A small CTC audio transcriber, trained from scratch.
Model: norm layernorm, activation gelu, moe top_k, layers 12, width 192.
Training: muon at rate 0.019, 6400 steps, batches of 64.
Data: trained on read English sentences (LibriTTS-R), 15625 training examples.
Rows from block 6 of a small CTC audio transcriber, named by matrix and row number. Rows with one number belong to one neuron. Each number is 128 + 32 x the weight over its row's rms, rounded and kept within 0 to 255. All counts start at 0. Numbers have three digits each.
After each neuron's rows are labels from the 100 clips, of 14976, where the neuron reaches its highest value: "strongest on" is what is common among them. Only what is clearly more common there than usual is listed. The data: read English sentences (LibriTTS-R).
# fc1: second MLP up (model.blocks.6.mlp.fc1.weight, 768x192), inputs 96-143
# fc2: second MLP down (model.blocks.6.mlp.fc2.weight, 192x768, transposed), outputs 96-143

fc1.393:080110129095067203154047143118167109094091113094133151124187153105145129126086148163146128212172162114134105136163098157198116119147122143136173
fc2.393:102083073161185062106091112097106147104092146129113138064157148136128134031149106130137124171115162128121142142132108124120075109114140127076155
strongest on: the word "her"

fc1.239:167135161168083132090157165088152074144143167113124091117166157151147180149150145134123164156103078116094119098094175133131115084101141142190131
fc2.239:152142147185106120095129084195103132120097123186121033131148113116181120198120109095122189138157132151148178158111090162093134126164183123168141
strongest on: the word "i"

fc1.621:112165093178143141117189091122182120044116146152126176070147150122139179125089113111162141096110148170093153060170123143155147161081118156134125
fc2.621:128060099110110090106059124151106109157142140182160123087206087127145142219099157084107071128152149139133132131099084176113093168127115095107168
strongest on: the word "i"; the word "my"

fc1.470:102131128128155134178076144133134075097152154143100169162138187116065161176119068149199076177124164145157054117148076182147141088099116109128125
fc2.470:133084096114135149181153166111168215149106109109118168083073130130096108123089115088067096141133181166126140139153137091117054126135139192108114
strongest on: voice: female; the word "her"; the word "she"

fc1.363:122097091137093103162065116133118118138112104137102143126123084195213097166113143085130145126131120145093144148192091115100116069101104187163110
fc2.363:082115064101118082096107161108163144123147141112045070095163093225164201168113121140119135165129064039080074162156124117122123157086150102060109
strongest on: the word "you"

fc1.356:116164080128132199150142126131172057109143179134101064115121102122130143140100133145134169130148163138156090108171066103120130166131127150070108
fc2.356:126091102077143104175108128171180049169083157124108132143141184122138130138144156196138134068124141124154127119163153116175105160114123108155080
strongest on: the word "something"

fc1.395:073177107108141142141117086105121109179123217176110154161145098133123096096123178151162100114122123118164070140137098077145166111120112136146114
fc2.395:155146094157103115158152088186124112138073127077108193098128150091080127090113082154096100167047112157163153121158106134098128135138142126160096
strongest on: the word "through"

fc1.276:099109113090171135152114140111119109129134176103112197082124149125120125187156188130114096056116140101082092094132131157190090137139162087153138
fc2.276:156136095127108119099130130127156157113156131176145195111153182124141140086119098149122141134098157133153085122171135116181145099131099084107080
strongest on: the word "not"

fc1.665:101128125126170095077136135099151119163163142044143089137134091148105133128170185123140112145114121159122167113108135137150132142079147103025152
fc2.665:104065092165102171095092122153214110090115099155085115110113168165159102130115191116149108131151091112124125154201095131136125116100077124127179
strongest on: the word "you"; the word "if"

fc1.447:129134203118126145075148085109153133157147137093091112155164167131148135148155146046131108158158141133159080151039150139092134146135083114149145
fc2.447:107108136140125114118111132186137129099125130134115175153137079135182114132113121153106156159194132080121083144141156081147143161118118163174081
strongest on: the word "with"

fc1.336:089154145145176089115147107109100121089171149164145164054156093127114171141052104128129117168148124148123084143132108073133109193100063110093125
fc2.336:067082116102105068156114073171081139164106156169149121115166062162139159148078180097139095128133159150097116150133103137105083177104138056102124
strongest on: the word "i"; the word "my"

fc1.5:115111133116137157157136169135095042100133175171123185116174127137130134095115166130120161173115153145149059143124101130145111131100130099151171
fc2.5:134140121115111063129161190145086138115128155154112149093095135186070137142125072170099136160120122149028101147096123130157116122178126103152163
strongest on: the word "three"

fc1.105:198165155079105148192120062155175178139185126118135157153085113125154112123127143094203107165174124122160117104106150123154074053129142110146180
fc2.105:117163095130175076125134126134187103149118102190115164137136144121136129082075139091149143164183116140154094086142142105168098112076094161102128
strongest on: voice: male

fc1.531:152224177133140085152088111135155154086103131090132161193171149135140128179128155136123142196141160128151060176094067139159139115163102100194158
fc2.531:130143128155050165178171117129148164116203126105144125187113165140063122098106162135128159178113135143099114113137094132171130089098137169181098
strongest on: the word "after"

fc1.139:120084146097132138170094109115158146091165131129142121095073159156109108135104176095176143213109161180127071078180144112143225182043168136093164
fc2.139:105135137148128087196065125134152156027107111100144115085137093132124140139111131117096158115146113084143114121171135133122173165135162119153125
strongest on: the word "his"; the word "him"

fc1.127:077140088130108120167091150156155081150123195120121191161191130092133159089154115092152136124096138100111115128141161138184092117138160139138141
fc2.127:110142144128097097125111068170103100137135102103180148149100134130138096126111109183104079110162179191137124141147141076179163101069100098159206
strongest on: the word "it"

fc1.473:131167102116119122049188119172100189092128073112099158210148122111116125125131068164190151177114163073148173109079123090118096117119183137127114
fc2.473:081140119124158200095160152152093111191181127152147112127105140107132085165103153081066120162086136116149113115179081174088149147142187118125109
strongest on: the word "it"

fc1.507:058158174111077152146104118125147189102135126149111168172141104171125145195126152131128155190065091126130135136118151134160090098132140168111084
fc2.507:147154141143123240106095149160106103156099154122148097132148091119117153194160132103150087126112098101136136144162114143110139060109104211119093
strongest on: the word "and"

fc1.628:127115096178168110162129139178075138140162157135081119091183076183130109131059110139121146160117111153118132124083150125126077088120148158149160
fc2.628:160165099183151068145101149107119127102194144156109160091106074109152118082190110196078129200088060116118140097118128080108148125116118119121104
strongest on: the word "do"

fc1.397:189140145179158124137098128137119159131088153063099160120115163117151172164200175034111138126160209128093086111121092134091175140143171167137105
fc2.397:136099100134154093130073133173147156162116166146075157143152110085188106162217180136111112176184145143169164132097110099145159152157086092102129
strongest on: the word "of"

fc1.498:140135150072181104103110093115115154097120184092162160115100092137132128098123091140157116122145102086091151139111091121118125111124134152193142
fc2.498:155135130063172099143050122093096110127128155147164092101094117150150146130122171114198101121164111131174059090158114093083084056130137150106122
strongest on: the word "that"; the word "it"; the word "was"

fc1.201:156163218145081104166069080157114130133164088142096154167126093178191177130176136101060116127099100073160139152137142072087141157138055144155120
fc2.201:084115164050162129143123094160103189182165135106079121117168101150159175096188149104124117136137090116127200146159174156148121149096145155135132
strongest on: the word "it"; the word "is"; the word "in"

fc1.129:094131129120161122106122092129128156093168118144112145065181177184145161077124106120106154105086140034080113139176158118146110165144129125148095
fc2.129:108114074136074147097148138134158170132168094108156121123133111076160071130152158151233121129140191131070110130126179122207147135128118185121125
strongest on: the word "of"

fc1.569:106183174088098098213155116142043145148131134143118104125112127120174137113061207144121143128120088108110133146165181097127066140094164112089130
fc2.569:067089132123135153107154170104097131134081092094116105160108118128114131074091136115146101144093123117106117167164099121178090140118149123179167
strongest on: the word "little"; the word "a"

fc1.557:117227073136117132095128174128145148119108143107116079153170200089129119133114061130127107178135084165145114156092185126172199105077156166110186
fc2.557:116136139140098179148171123101092070142104167104117096108118086089082127128123138113168141113114137121093098081165190209155163162121149119105178
strongest on: the word "have"

fc1.118:136096158103126107165085148097143137135147185099122122165150130127126103100082133124149145198147114175130095146175133168161146094064132117061195
fc2.118:109150206113153136141116131098119135111165091187079115171107125120127118136106098096143126125153138070113098090140151160151110167080134153149160
strongest on: the word "her"; the word "his"

fc1.403:170110162073093104141126149104086158104127178139136092165102126168095113087089081055139091108080128137098141098115149168128102101116165145101106
fc2.403:185115140091134151107170092130119134126141162103190104072133092208133131165137095160128122121100180128115071157162098138109071110147176198091062
strongest on: the word "was"

fc1.153:143152115115144154147130130065083114111156163084123106063143169121105091110171155129177138175114109112204139128109133170135103092095141132159126
fc2.153:072149134156163119109092131096190129117155195105095167125146173157126105118164126144104131162155092135124084101202125177185153161131096156130114
strongest on: the word "me"

fc1.434:147095136142090161107130132073165095095009099097095087164087159123117147119123137127127123096094109105142067096098143126123174157127128138045105
fc2.434:132100119079107093145088090160165088090106145080084149127175089152116156076106107149106071145111142131090141152150174142174166072171223110100156
strongest on: the word "have"; the word "had"

fc1.93:132103150132140173134103150160096114169140123127134120111109089166151143160135099147163142141078066207140152145111130128134088132088119202157067
fc2.93:103142089112105095079137097171076122156210134155140114106186102162132148129108125174096108126097103127129141116088119190066089090157147176127057
strongest on: the word "and"

fc1.59:120098084134121133087144160126137139164128132103143125114175112135087158170094151151075135104172133165168110152099136135131072129139122190104145
fc2.59:118074130161147126141146080189151133076156171114153179106083050103091144162105140129098110134121126148125093132106124137087151119105113150170098
strongest on: the word "the"

fc1.15:122141110086154101119136145103146183127153168187106131110147105128158147135161132134163122141079074169125196135188058151085104105067145144105134
fc2.15:102162088202110142137075071068189112090131147172138143116116148142092079103129193141147185127117110160188090156135085146155172116158093112136166
strongest on: the word "you"

fc1.706:131128124079101076134112149079122132129113125094167092138099137161180115108119126131113188094140095117137095155144154093208124145117086098059118
fc2.706:106148056096089144161149163121136132124098156145147133121157114115125176116084133108140127084095130158116185181139112086137148197088108113067107
strongest on: voice: female

fc1.23:089113159076109084096102074162139105119161170092154187127140154095082102131106126073113106144104120187136097123177183140151128049147106085123157
fc2.23:081171129076123119090104128196164090129164137145128144097094069229092155160095086063170123103084185146141146150151137151144107129130158137126136
strongest on: the word "but"

fc1.38:129111189075178102154144114139134127118087137094162096140156104188106152141065172075102130094135049121169165157177143175192057169109137111059121
fc2.38:181143157088120105103123120063104136074148091124125106071139177161056149171095061167139204135115113096104137150134118139148173144138160147068172
strongest on: the word "his"; the word "had"

fc1.362:141151181151142127121144141093112144089132096123169135161074098115152113116167138100071133163120175098083162083074134080147129104120120117121100
fc2.362:125092096113098082129174134136090135169152104141106158128112119108119142125109152125144125113058186153153152150105138139111199133172144129095144
strongest on: the word "with"

fc1.261:119126088174115099128108117086113099136087104107194122105144187178089115175143120121186128172150114147118083109155172172114126157107115180176113
fc2.261:089096111144133112098124124120139134123118115057083118091193167139133145109123122111155103120171163144144128153139201146143146192143157112140163
strongest on: the word "you"; the word "your"

fc1.704:141145087102205077125112080122151148105145110126107161081122160167104129128074059114164115118159112120118138093170089135124133140089110132111112
fc2.704:121126073078191171073126120110163113118065137075182121151144174105179110149126080121132123097136159121123133097146079138131136133085116118112114
strongest on: the word "father"

fc1.625:138117095096096178117044182157165135140141081098147085130106085206112088205138119102145145134159163138096131161139148137094141096093127195156193
fc2.625:102122101127109091089061150135143137077123130048122103119159129190154192134119116103150170125131107096091056151153143130083164091096194150111096
strongest on: the word "your"; the word "you"

fc1.243:153121110108227067150138157167078048105102095112066160126128166143126134151162114100144090175122150091113113118169100125140146154101128148123119
fc2.243:119145131074160101136162117062114090036125133101099151118153104159160077144136098177151098152104116127152158103129117106126136133133127100104152
strongest on: the word "after"

fc1.31:168085159085152147115096117133183093103174141147161157132140082128117075138132057097120162116085083117103135120112122094108141098118158193167160
fc2.31:125107131050117168117096155125066135136124098149173089108109116181093120186189111108147094112098153132206130078122171082105174091170165063153110
strongest on: the word "with"; the word "was"

fc1.697:167139154142143114152131131155132124165171140104124159130180148122185150099059130141150164157102102122150145122164099096102100124101155186178126
fc2.697:113145082153160137199098189172172144089177103143187157095180097169166103161121102106097182160109125086144107163100108149074146125120121177139176
strongest on: the word "his"

fc1.538:141190102095112044136120092112134122124145165115198119093142172167102126105133178100158104146132086102104133115135175160186131139145124144133137
fc2.538:142140153147065139097189135142181140098189170088153105064133147165138165033148125146085140117081107170152059134109123097183136124135121114147120
strongest on: the word "about"

fc1.713:081161090140090152200099167119137157164141165180222126140124134154089138128157117100185074116112087103113150077098128120104169148159103081157101
fc2.713:175175102177095138131120162149108200150126126142176174138132132129138134097159150142091141108172107152130136081166122129069123110198122060107122
strongest on: voice: male

fc1.756:133157161070084138089115103095185151090155187197114157186138104118131113127125176109141155137163162134112121143086204156135074096114123161123097
fc2.756:138123158083160146087151093132129110156177121064134129131096101148053100126093124129161158102152158159097132160133085092124131118123146158108113
strongest on: voice: male; the word "very"

fc1.18:123189186190129155099170124113159174095193115141115151127164119115163142120145176062133154183108081103119075144114129100067179124104143147171129
fc2.18:139143140128081104112128140206149143148109171138108102125168138131127196149037132171145175109074179122153167094144162145070123113088085115081150
strongest on: the word "and"

fc1.739:123091098133131107140129107081116115141130123110165162136187161194104119129144112125150149130076163076078176161071118106084136139112172148161160
fc2.739:132101102114145102081140151141160107123143112181124150102139149089134189132109105138171082087128153135091094145127173134059116183125102110128108
strongest on: the word "for"

fc1.716:150120192068139130154118144097094166069105137101142108113052123142107174182083118095123133200137150166106113061135071087177166164069146135112118
fc2.716:123118151139140158157127074131149196120191097071089133159098104137029106117162080166023123109138152133136092126157132069127128145110116199168157
strongest on: the word "her"; the word "she"

fc1.365:132125171116148144118134088114123153077163143096144152106152158083134111150111128109097146044202093132144122169117128093115104103138164157131157
fc2.365:149157120132136111108127133123142205141141077163105148168145103051164133112151176164125148081135131097137169120136135095170167100191096190132115
strongest on: the word "great"

fc1.448:100143148136114149121145126165098143009110115089095192133122112134144116123063108119149096136096123124073112126145071138134133167178124098152141
fc2.448:096100158151106136154044139191129137101123132125132128124096150098126150165097158131131114107179104128137091096018114120125126117127110142103130
strongest on: the word "the"; the word "for"

fc1.663:153149172135183111154142068131096113112163166136149118127162109129089088140131197146121149114106195169160081129154070091146076136136124108156126
fc2.663:177149190157109065128151038145102109043094132111132095124163169132094093107176132196109156162146094125134115169178111106140153078090103120098110
strongest on: the word "was"; the word "not"

fc1.375:163100152094071117152123139126124125146096172117085099170180205112152140120096136167175167168113124129162130138112145110122081098082060152140133
fc2.375:098148058105167119098129142156128140089118071128158104092121085079162140178120100116134144117137138150170121161180119162183122124101124139095192
strongest on: the word "you"

fc1.533:088146136127124152197154129128083097156134119161141163126092129092162100144094115084122149159119176134101116103118086166080135114159130164047127
fc2.533:156112162119142138180135107129097068145166139177151121113095132152073169125120083135136062115142116143153157173095098203136084116144109105143183
strongest on: the word "little"

fc1.623:138152124104139118093156118161160139154138126111117121115128180160089071148144102141186112158118050134100128113089140121162119112126107145151131
fc2.623:095093157114178114164108142139119117132059165181119075103150089079106100123155150169155098155101130175154171100142107089181079144088134167178076
strongest on: the word "one"

fc1.733:105154097088165129109126156129102144064164153149161108142156068115093135077145130105180163123103141140099134108109197136150180109148111106128136
fc2.733:147145127178117167108147135087135179112145120110133069140122114139171098041126137124153146137109108161134082141158122151098075124137101132135189
strongest on: the word "of"; the word "the"

fc1.145:147159118139103148135197155094154105162139126097144126138193169134179188129171142164068136138115155139155100073140092160158092137121093106124139
fc2.145:126115134187095114156072139101122166183150172186094130115123125068150091128182127119117166108092091098204101140153111160100109121198141137093155
strongest on: voice: male

fc1.299:101143099106087159128136106147154138119175123143081133145113159147090150089114151115103106054133105078072126121089095154145116157169124112125188
fc2.299:135154119101069166079117050184139186112143162114148198126134085117121169120130120118152118103097153091133161181140154095110128128124098123110126
strongest on: voice: female

fc1.130:092123131148123103123155113127156062113084113101184129143138218151094162167163062114132123139117142136141137208162131086132135157136165112162127
fc2.130:093163106131107116109126148111134126086187114107153142100144158113066116114183100124168120126139166135185120096126100139145146156153084147107137
strongest on: the word "but"

fc1.309:158166158179159156153101161139131079048155138051112095091130138179088129188111137055110109143102181120088147186110151109160071103124087130166128
fc2.309:129121082134150090130106109092184073142134128135181136137107141126076188113176170110180131145117151158103138087162138089161106144145065178179136
strongest on: the word "the"

fc1.579:118157122114103111107137172126183131191146155111160144147168114148125092107119149107123094096166128091102098155170062145078079072120118153133142
fc2.579:111146131153140181123148094121065141122130118133116087104115146107108126088114096116152146089035117094142119130138098106134148116168208131128149
strongest on: the word "was"; the word "not"

fc1.492:124110136168085160116136120105119107094127128126146077114176135120067163181087079121191140192132154147150089135097111131102104123142157145146100
fc2.492:126130104145103086148130152116106103094156131117170148112169160113102132134104111121168139138137152129135208093157172141123153089173102161061132
strongest on: the word "but"

fc1.692:099109151103103126131137175171132151130097126066167171113212073084207105127105106125085127117138082107119125154183121131138103158152085140190102
fc2.692:115176136099162104113094068153099080152112186118152173114130173144092063136142145084108157159100118106165152117089090103152164102098121064137161
strongest on: the word "of"

fc1.560:101118165102174106096115102118123092151127131054153135141114143091135120118106109129151149147180123119118105107142122200194116148142141173106095
fc2.560:085094166077165111183165108129094143168122149059140126129143176121149139141109138148169069087207106084111110122090148121065126110110122118107103
strongest on: the word "that"; the word "you"; the word "what"; the word "but"

fc1.703:175130128092064136113087138148138191139185170162105149146046163111131164120106114112100097100095084090123085121156090176147170138145124090096051
fc2.703:099133132156085059152139184124088121165121130152098187149136157176100121138052137120103086095114134160179108191137116150081196071126117123138041
strongest on: the word "long"

fc1.462:129216107101100145156108110119118090135129132141092144119072165143192126152103143064130137168134202171135119108124113116121122122157142098056121
fc2.462:145076102122145126183163143150152101110123108118154152135114128143079175199106084140138139109114119150092178107051138112130111092129188139117137
strongest on: the word "little"

fc1.341:108127141095191101128171158157122122136189148097101117138174137180059102121152112127057180118124133076102070153105151166207140094117135133135139
fc2.341:110082067099131127107136155092088190190161144158076127145142093148123101066119096166100132087111118153098091109161121137114105145184171109087156
strongest on: the word "you"; the word "do"; the word "not"

fc1.664:136132185155178120094128084140139178108156111156094121121117115058077163134137120079124124119192130092127129137089070109118110137136121159069176
fc2.664:123106139139142124156147096120076159123095141130132144137146115111109133118131143113114077099086160120137188176105149123084101168079067108088127
strongest on: the word "that"

fc1.478:100150123121153129106082149083113154126109143094149066106150152178113145206131153050165130146115152126138165118074108149187082193090136104112119
fc2.478:105093143099109197124109101153143077134172109111126130120122142134139052140167150148144124154089131075096107133160142074157170155114072161102172
strongest on: the word "your"; the word "her"

fc1.73:138169091131108183117035143103111143133134111083154082120085102186159087158157117052199202144128125145087100149163145170130124102089189172098161
fc2.73:102106089121121118115089143141147103068102131111119099180130143193184131131153097142157160139148114170136114152136144152130145125075155097075093
strongest on: the word "your"; the word "you"

fc1.236:166151139134186168124029137207119134125102173091173198112143131135139096141057085087130125111147190146121072168051138171139122153133133184110119
fc2.236:124123190120061098121093133133056098089124124131181126157168093104121182116137211138096140089126109138157113154157170174119117112073101184109131
strongest on: the word "the"; the word "from"

fc1.246:075151078124079168120133109149133125106188175152132122110152160175176163185119189082138117107152112145188107122148107114166143168131155158167092
fc2.246:107130111112102083133099137091091104132164113135089131134115135168108166126131182101113187120144127172159058097112051169109083158166098088175173
strongest on: the word "i"

fc1.70:130219154116147131184116095124086131114109133107102148176165120084118098158146167133151155172143169174140121167129116103116131160151116120171131
fc2.70:150130104074130179086165065173174133091168161132142149181100147134116141090183167148144165146146108120151167163106078095168111125162147123150095
strongest on: the word "of"

fc1.292:100101150155145168141097127119104144158125157108127134102161197110112108146092182172121140167124086180147155140158104139136082154058120105096186
fc2.292:138111181116150120163134202090114059102121049080119166084115109151107117120090074136176102123112077163142142073173118099195153116177133126124105
strongest on: the word "after"

fc1.348:143185141153086149144155094098117119115143160125134118153126141111153083164119135113182124101196147178124075126083141136135118207171121148160112
fc2.348:104153144136113072155131124193101105145172142100140142150086101132130087152098078162151121076140115107153135127111155151135143132113114144100127
strongest on: the word "with"

fc1.388:135132140138125111147126121114142122157142130107151160201136163136112171084111157183137124162050121106154109162089125142123109087106133121113164
fc2.388:089086093159103138118174102170132142132147142121142168093134087095128131141143169143138115118082081077112098131136160133150128230099053131199052
strongest on: the word "three"

fc1.48:119125130127184126122137189091103181132174135139076172104111091167099133103153167082165101141120060136112102110169122203151094137133176085139167
fc2.48:142133156099117119170147144088157131111103158121104140158158184084132131125089138112131120165098160139125171159076184118203175099126150099097119
strongest on: the word "me"

fc1.200:179106105104117199129081177121112140099119160126167173064070164065104121091180163117115129148135108141110114094162123187187151110107175122115128
fc2.200:105133179100137119132088113111180152123123142123093206125170128167184145110063125149106161164129161137190097160108122136100144147137054126124088
strongest on: the word "not"; the word "was"

fc1.316:112114091134114129165139179186109148147150172145193131085151117144170120100135133083081181140084149125136146125141136130145116140108143130158120
fc2.316:147165124137122127139106155123126151097114106159146063148113109114161132125153073099121180133119172165123099135137206129100160160141141100104147
strongest on: voice: female

fc1.326:191141155149124124121137129096088109103154126090153104164081125159134082179077149130076140080117161074144113105141145144194140112122157097116147
fc2.326:145115158073171086112155166069122157065093137124162104133089142174051163187080071142151153108184132139197124124092141146136109120124129119139125
strongest on: the word "was"

fc1.445:171130101125116122149104161106143129125139144149100161151098127104099136017165147128132082123133081133122201112072126144125143170073164099127148
fc2.445:152103085146129127097129090096143129168149101088119160123123146061167215117143161189174092135069184169070114101124112150114152181115125107116170
strongest on: the word "for"; the word "his"

fc1.198:122087150105067113132088141147124137083157104123112086156119143165055156120097156139141103174092147120121174053121204119133163122101180123101130
fc2.198:133126156083147152206109093072113082077141153145141097167176115141106164136129171132136128160160119099190129068135115183088180212165134180096147
strongest on: the word "his"

fc1.534:130087144124060114136100157129171102164144179127118159167147108161104159138091112141111131097192118072118120163198158120180101130149110116144116
fc2.534:131179139085073135128076155158129168093093096137082065095115126105143116172075144128131091143179140144133125161101135068190147125056161079150121
strongest on: the word "and"

fc1.211:067178169139151093139151090155129160125121147138086147069126109154074105157099067134113184090150109109054163130137124119151151113116118171143093
fc2.211:114173148172103099128118113058127172144145143165128144112164115122175108098094120241128106082108080121103113138129159077103113116181152157116128
strongest on: the word "do"

fc1.113:134198126115135117128132143102100100107143126082130147106114192166162123126079171064148155148131138171118112137149111142090094072084097086088089
fc2.113:139093122095149131140123180109121143102109098108137108158155140152112109195090108156088158128123147157151138105093132135165129107092090123199092
strongest on: the word "that"

fc1.203:097172182151079086205053148174113138125163140162138145107137123125102075117084151138093128151100111188131184099082135100109089099116124058076130
fc2.203:131146119067070128170086190127070139071146093097101046158161112147186104107109166138155158159123068118183152121143139167085198161062141149134139
strongest on: the word "his"

fc1.589:132137133107141163201110186117127119134162123113152134058144155175099159140099112148091107164166103130134108106199079144133130116073127168190142
fc2.589:132100129122142117205107188117159196095111136101177135151164160092124104150129172161159157095146131144110125129132156155141170101136178133106106
strongest on: voice: female

fc1.413:100177122068134080139153125140083134107132170089142161114178084144118128142103119117115040124125100158142112133155138182131116169155101124174113
fc2.413:182101094128112153119146090085113096073101183096141134146179196155154142114112144099092132181092116106101150139137109138107145151167096132131145
strongest on: the word "me"

fc1.582:167148082155139116086161174116086104157141155138145153104134156119111148112118096106184166127152081188082226122154150120121144160123164099117126
fc2.582:107161119104126107087106140197103153097114101116118145116075143163122107161154171110133063137100160134099181107131186151147125121183095093149126
strongest on: the word "not"

fc1.641:103114097113165116118128119125120100135176181069173160168113133126147139104136178072168102130112101109161135080137116112150129129177132102123132
fc2.641:130153077113079109158169136137177115069121204114086100131127139119157157147138087116123126134038118137075215189127162143127160100125134148153110
strongest on: the word "me"

fc1.392:076132116102125131093136130124119186077137145122122158174113147141066156101125199141083097083165172127128103159148134086094164110166112147141128
fc2.392:161075119120150133098112092148169153082112170100185128155141128115065153141120106123064114104152090172160129125144074192158112111142079165120137
strongest on: the word "not"; the word "but"

fc1.637:124141081137097125123144117126118144174114200130203140094123186125121136123133133175105127193070094079104106170178179125113117109133136095134143
fc2.637:087154118120118143113172140155106095158109162160129165160113123077064119130152143166082110146127103075114121147138116131151070158117135175110110
strongest on: the word "three"

fc1.331:137163161152130131208150162144112166143157052134125092078134172164078143080106112080143081145073130121121072131141111135096090117068073144156097
fc2.331:078165118079163149199094134153191101114079112149183109166078128163137124162129109153199123152106132115147131167132198128172156135178163110127046
strongest on: the word "me"