config.yaml
dataset: "read English sentences (LibriTTS-R)"
n_mels: 64
hop_length: 160
arch: "conformer"
shared_expert: false
kernel_size: 31
muon_scale: "original"
nesterov: false
orthogonalizer: "newton_schulz_5"
steps: 6400
epochs: 26.2
Rows from block 6, named by matrix and row number. Rows with one number belong to one attention dimension. Each number is 50 + 10 x the weight over its row's rms, rounded and kept within 0 to 99. All counts start at 0. After the name is the row's rms in percent of the matrix's.
# q: attention query (model.blocks.6.attn.q.weight, 192x192), inputs 64-95
# k: attention key (model.blocks.6.attn.k.weight, 192x192), inputs 64-95
q.52 151:53 38 56 48 49 52 42 70 57 69 42 50 60 51 71 41 40 43 57 51 44 55 53 41 58 44 40 31 45 44 39 49
k.52 133:45 40 60 42 51 54 51 54 44 57 66 64 43 43 53 50 48 37 54 42 73 29 40 36 73 51 54 61 58 40 54 41
q.53 108:69 50 51 50 47 42 43 35 46 54 22 53 51 68 41 64 51 41 55 47 49 60 59 53 50 46 61 43 40 42 48 45
k.53 111:54 56 42 40 61 45 47 44 58 43 51 33 49 65 60 57 54 52 43 58 31 53 54 59 33 44 58 43 62 59 49 66
q.54 095:45 56 53 49 48 49 33 55 38 64 52 37 43 54 46 58 56 47 38 34 62 54 43 57 25 51 74 47 44 48 47 44
k.54 087:52 50 43 48 53 42 56 55 57 47 40 51 38 39 48 62 58 37 56 55 45 51 53 60 75 51 40 46 49 43 56 47
q.55 110:50 65 43 57 68 41 39 54 67 55 51 44 54 52 50 56 54 44 50 44 49 44 53 49 40 60 62 49 63 59 35 46
k.55 108:62 59 63 52 52 40 41 56 52 40 39 54 40 36 52 57 44 32 49 69 59 37 50 50 47 50 54 60 55 38 41 41
q.56 108:54 54 46 44 56 43 50 43 36 40 40 60 49 76 40 74 61 41 32 19 34 53 58 45 43 65 44 43 53 63 66 66
k.56 106:63 45 37 62 51 29 44 37 52 65 44 40 38 45 55 53 48 55 44 52 32 56 64 49 34 45 52 51 47 56 56 44
q.57 111:44 58 50 49 46 45 40 56 57 48 29 44 38 67 64 62 56 35 50 41 34 51 41 56 52 49 60 56 59 44 44 49
k.57 119:45 57 42 64 41 43 42 55 42 59 44 48 52 67 41 47 48 52 37 66 54 58 34 49 39 48 68 54 75 66 44 53
q.58 113:67 41 31 50 48 54 68 46 47 27 72 66 69 61 60 73 53 52 49 35 46 59 41 65 41 43 65 63 46 53 56 61
k.58 105:50 57 32 44 44 48 60 44 63 37 52 52 58 55 58 46 44 43 49 48 36 47 58 47 21 54 55 58 55 53 56 41
q.59 133:51 67 71 46 60 54 38 68 56 46 31 62 48 44 58 41 57 52 63 58 47 66 54 37 58 54 50 54 41 35 54 57
k.59 133:51 54 58 57 33 52 36 63 62 60 50 61 50 51 56 40 63 43 66 64 45 43 52 50 57 36 60 64 73 46 41 50
q.60 105:44 52 63 50 53 53 30 73 57 53 44 43 71 63 66 51 55 49 41 57 57 55 47 42 51 46 30 63 38 54 52 52
k.60 100:50 70 52 55 64 62 55 69 35 51 61 52 47 59 61 58 47 49 35 60 52 60 50 25 45 37 33 47 47 58 45 48
q.61 092:73 46 47 60 37 44 68 43 51 58 52 42 50 36 63 72 54 64 58 45 71 56 51 47 52 56 60 49 56 50 40 51
k.61 093:33 41 40 47 58 49 71 33 58 50 40 60 61 51 65 54 48 38 46 38 58 38 47 64 43 56 37 46 44 76 38 55
q.62 118:30 33 52 43 48 54 65 53 35 37 43 39 36 52 49 40 52 58 58 38 46 68 51 59 50 42 50 62 57 40 57 43
k.62 108:43 54 30 52 30 45 51 37 48 36 54 63 37 67 58 54 41 56 45 46 41 50 53 53 65 47 77 44 56 48 49 49
q.63 101:56 58 31 49 27 46 52 29 49 42 42 55 40 50 48 50 62 60 69 53 60 52 54 42 49 51 66 60 54 59 53 38
k.63 103:48 50 54 36 40 47 49 38 48 29 37 54 39 40 45 54 59 64 48 39 41 53 63 41 45 51 72 62 52 63 41 38
q.64 079:58 54 62 53 34 49 65 47 39 37 28 53 55 46 34 65 38 52 51 30 53 55 42 51 61 41 62 33 39 57 49 44
k.64 086:18 45 57 55 53 52 53 44 41 60 49 47 49 46 60 46 55 61 43 45 60 48 44 74 42 64 71 53 62 51 53 35
q.65 084:39 26 39 46 35 44 45 48 48 36 57 60 39 41 64 50 51 46 37 57 47 62 37 61 47 57 44 58 49 51 40 44
k.65 087:63 31 45 63 62 48 65 64 44 54 57 67 55 40 67 59 50 38 45 54 50 35 52 34 48 44 51 50 41 61 60 59
q.66 095:50 44 50 63 38 63 49 49 39 43 53 57 39 54 28 49 42 54 57 33 59 50 45 37 35 66 51 56 67 50 62 58
k.66 092:41 29 53 64 47 32 43 44 55 38 49 58 52 50 49 51 47 58 54 40 62 37 56 50 50 46 51 56 41 57 51 47
q.67 098:33 48 55 39 44 44 55 58 57 41 55 54 62 56 47 49 52 41 48 59 37 47 35 50 43 48 44 42 62 50 38 40
k.67 091:44 55 29 66 70 26 49 67 61 55 25 52 51 49 68 47 36 50 55 63 44 55 48 27 63 51 50 46 46 68 51 48
q.68 092:61 64 55 42 58 55 49 48 42 54 55 61 32 42 47 73 64 57 45 52 51 47 67 53 58 59 44 58 38 47 47 31
k.68 099:64 40 52 61 54 51 66 60 62 59 58 54 45 40 58 42 47 37 45 34 53 30 42 57 59 44 45 56 48 41 52 52
q.69 088:60 67 57 43 70 50 66 49 81 40 37 35 62 61 58 58 57 36 39 55 59 46 47 38 47 52 35 52 55 53 45 51
k.69 089:64 68 51 54 61 53 60 41 63 63 53 47 54 53 53 34 66 61 57 43 51 59 49 43 67 49 58 40 59 39 49 39
q.70 098:43 41 63 46 46 50 54 40 33 54 50 45 51 31 35 42 42 54 37 52 56 64 40 53 56 56 62 49 58 36 36 52
k.70 099:23 40 40 49 49 51 35 46 44 49 43 53 42 34 52 54 37 51 54 52 59 48 24 54 56 31 47 59 46 47 59 57
q.71 091:55 63 49 50 47 44 55 38 54 76 41 41 55 50 59 34 40 53 29 68 50 33 56 51 57 45 62 52 49 48 59 70
k.71 103:56 45 63 37 45 50 46 55 57 38 61 47 69 58 51 62 51 51 53 47 58 51 42 61 49 40 23 48 58 38 56 63
q.72 089:52 48 37 56 58 62 48 57 50 58 56 55 60 56 35 50 49 57 51 45 29 50 42 40 57 51 65 42 48 60 58 48
k.72 088:54 48 40 56 48 54 44 45 57 48 48 41 54 61 35 55 36 48 85 44 50 59 45 47 44 62 59 69 51 45 59 52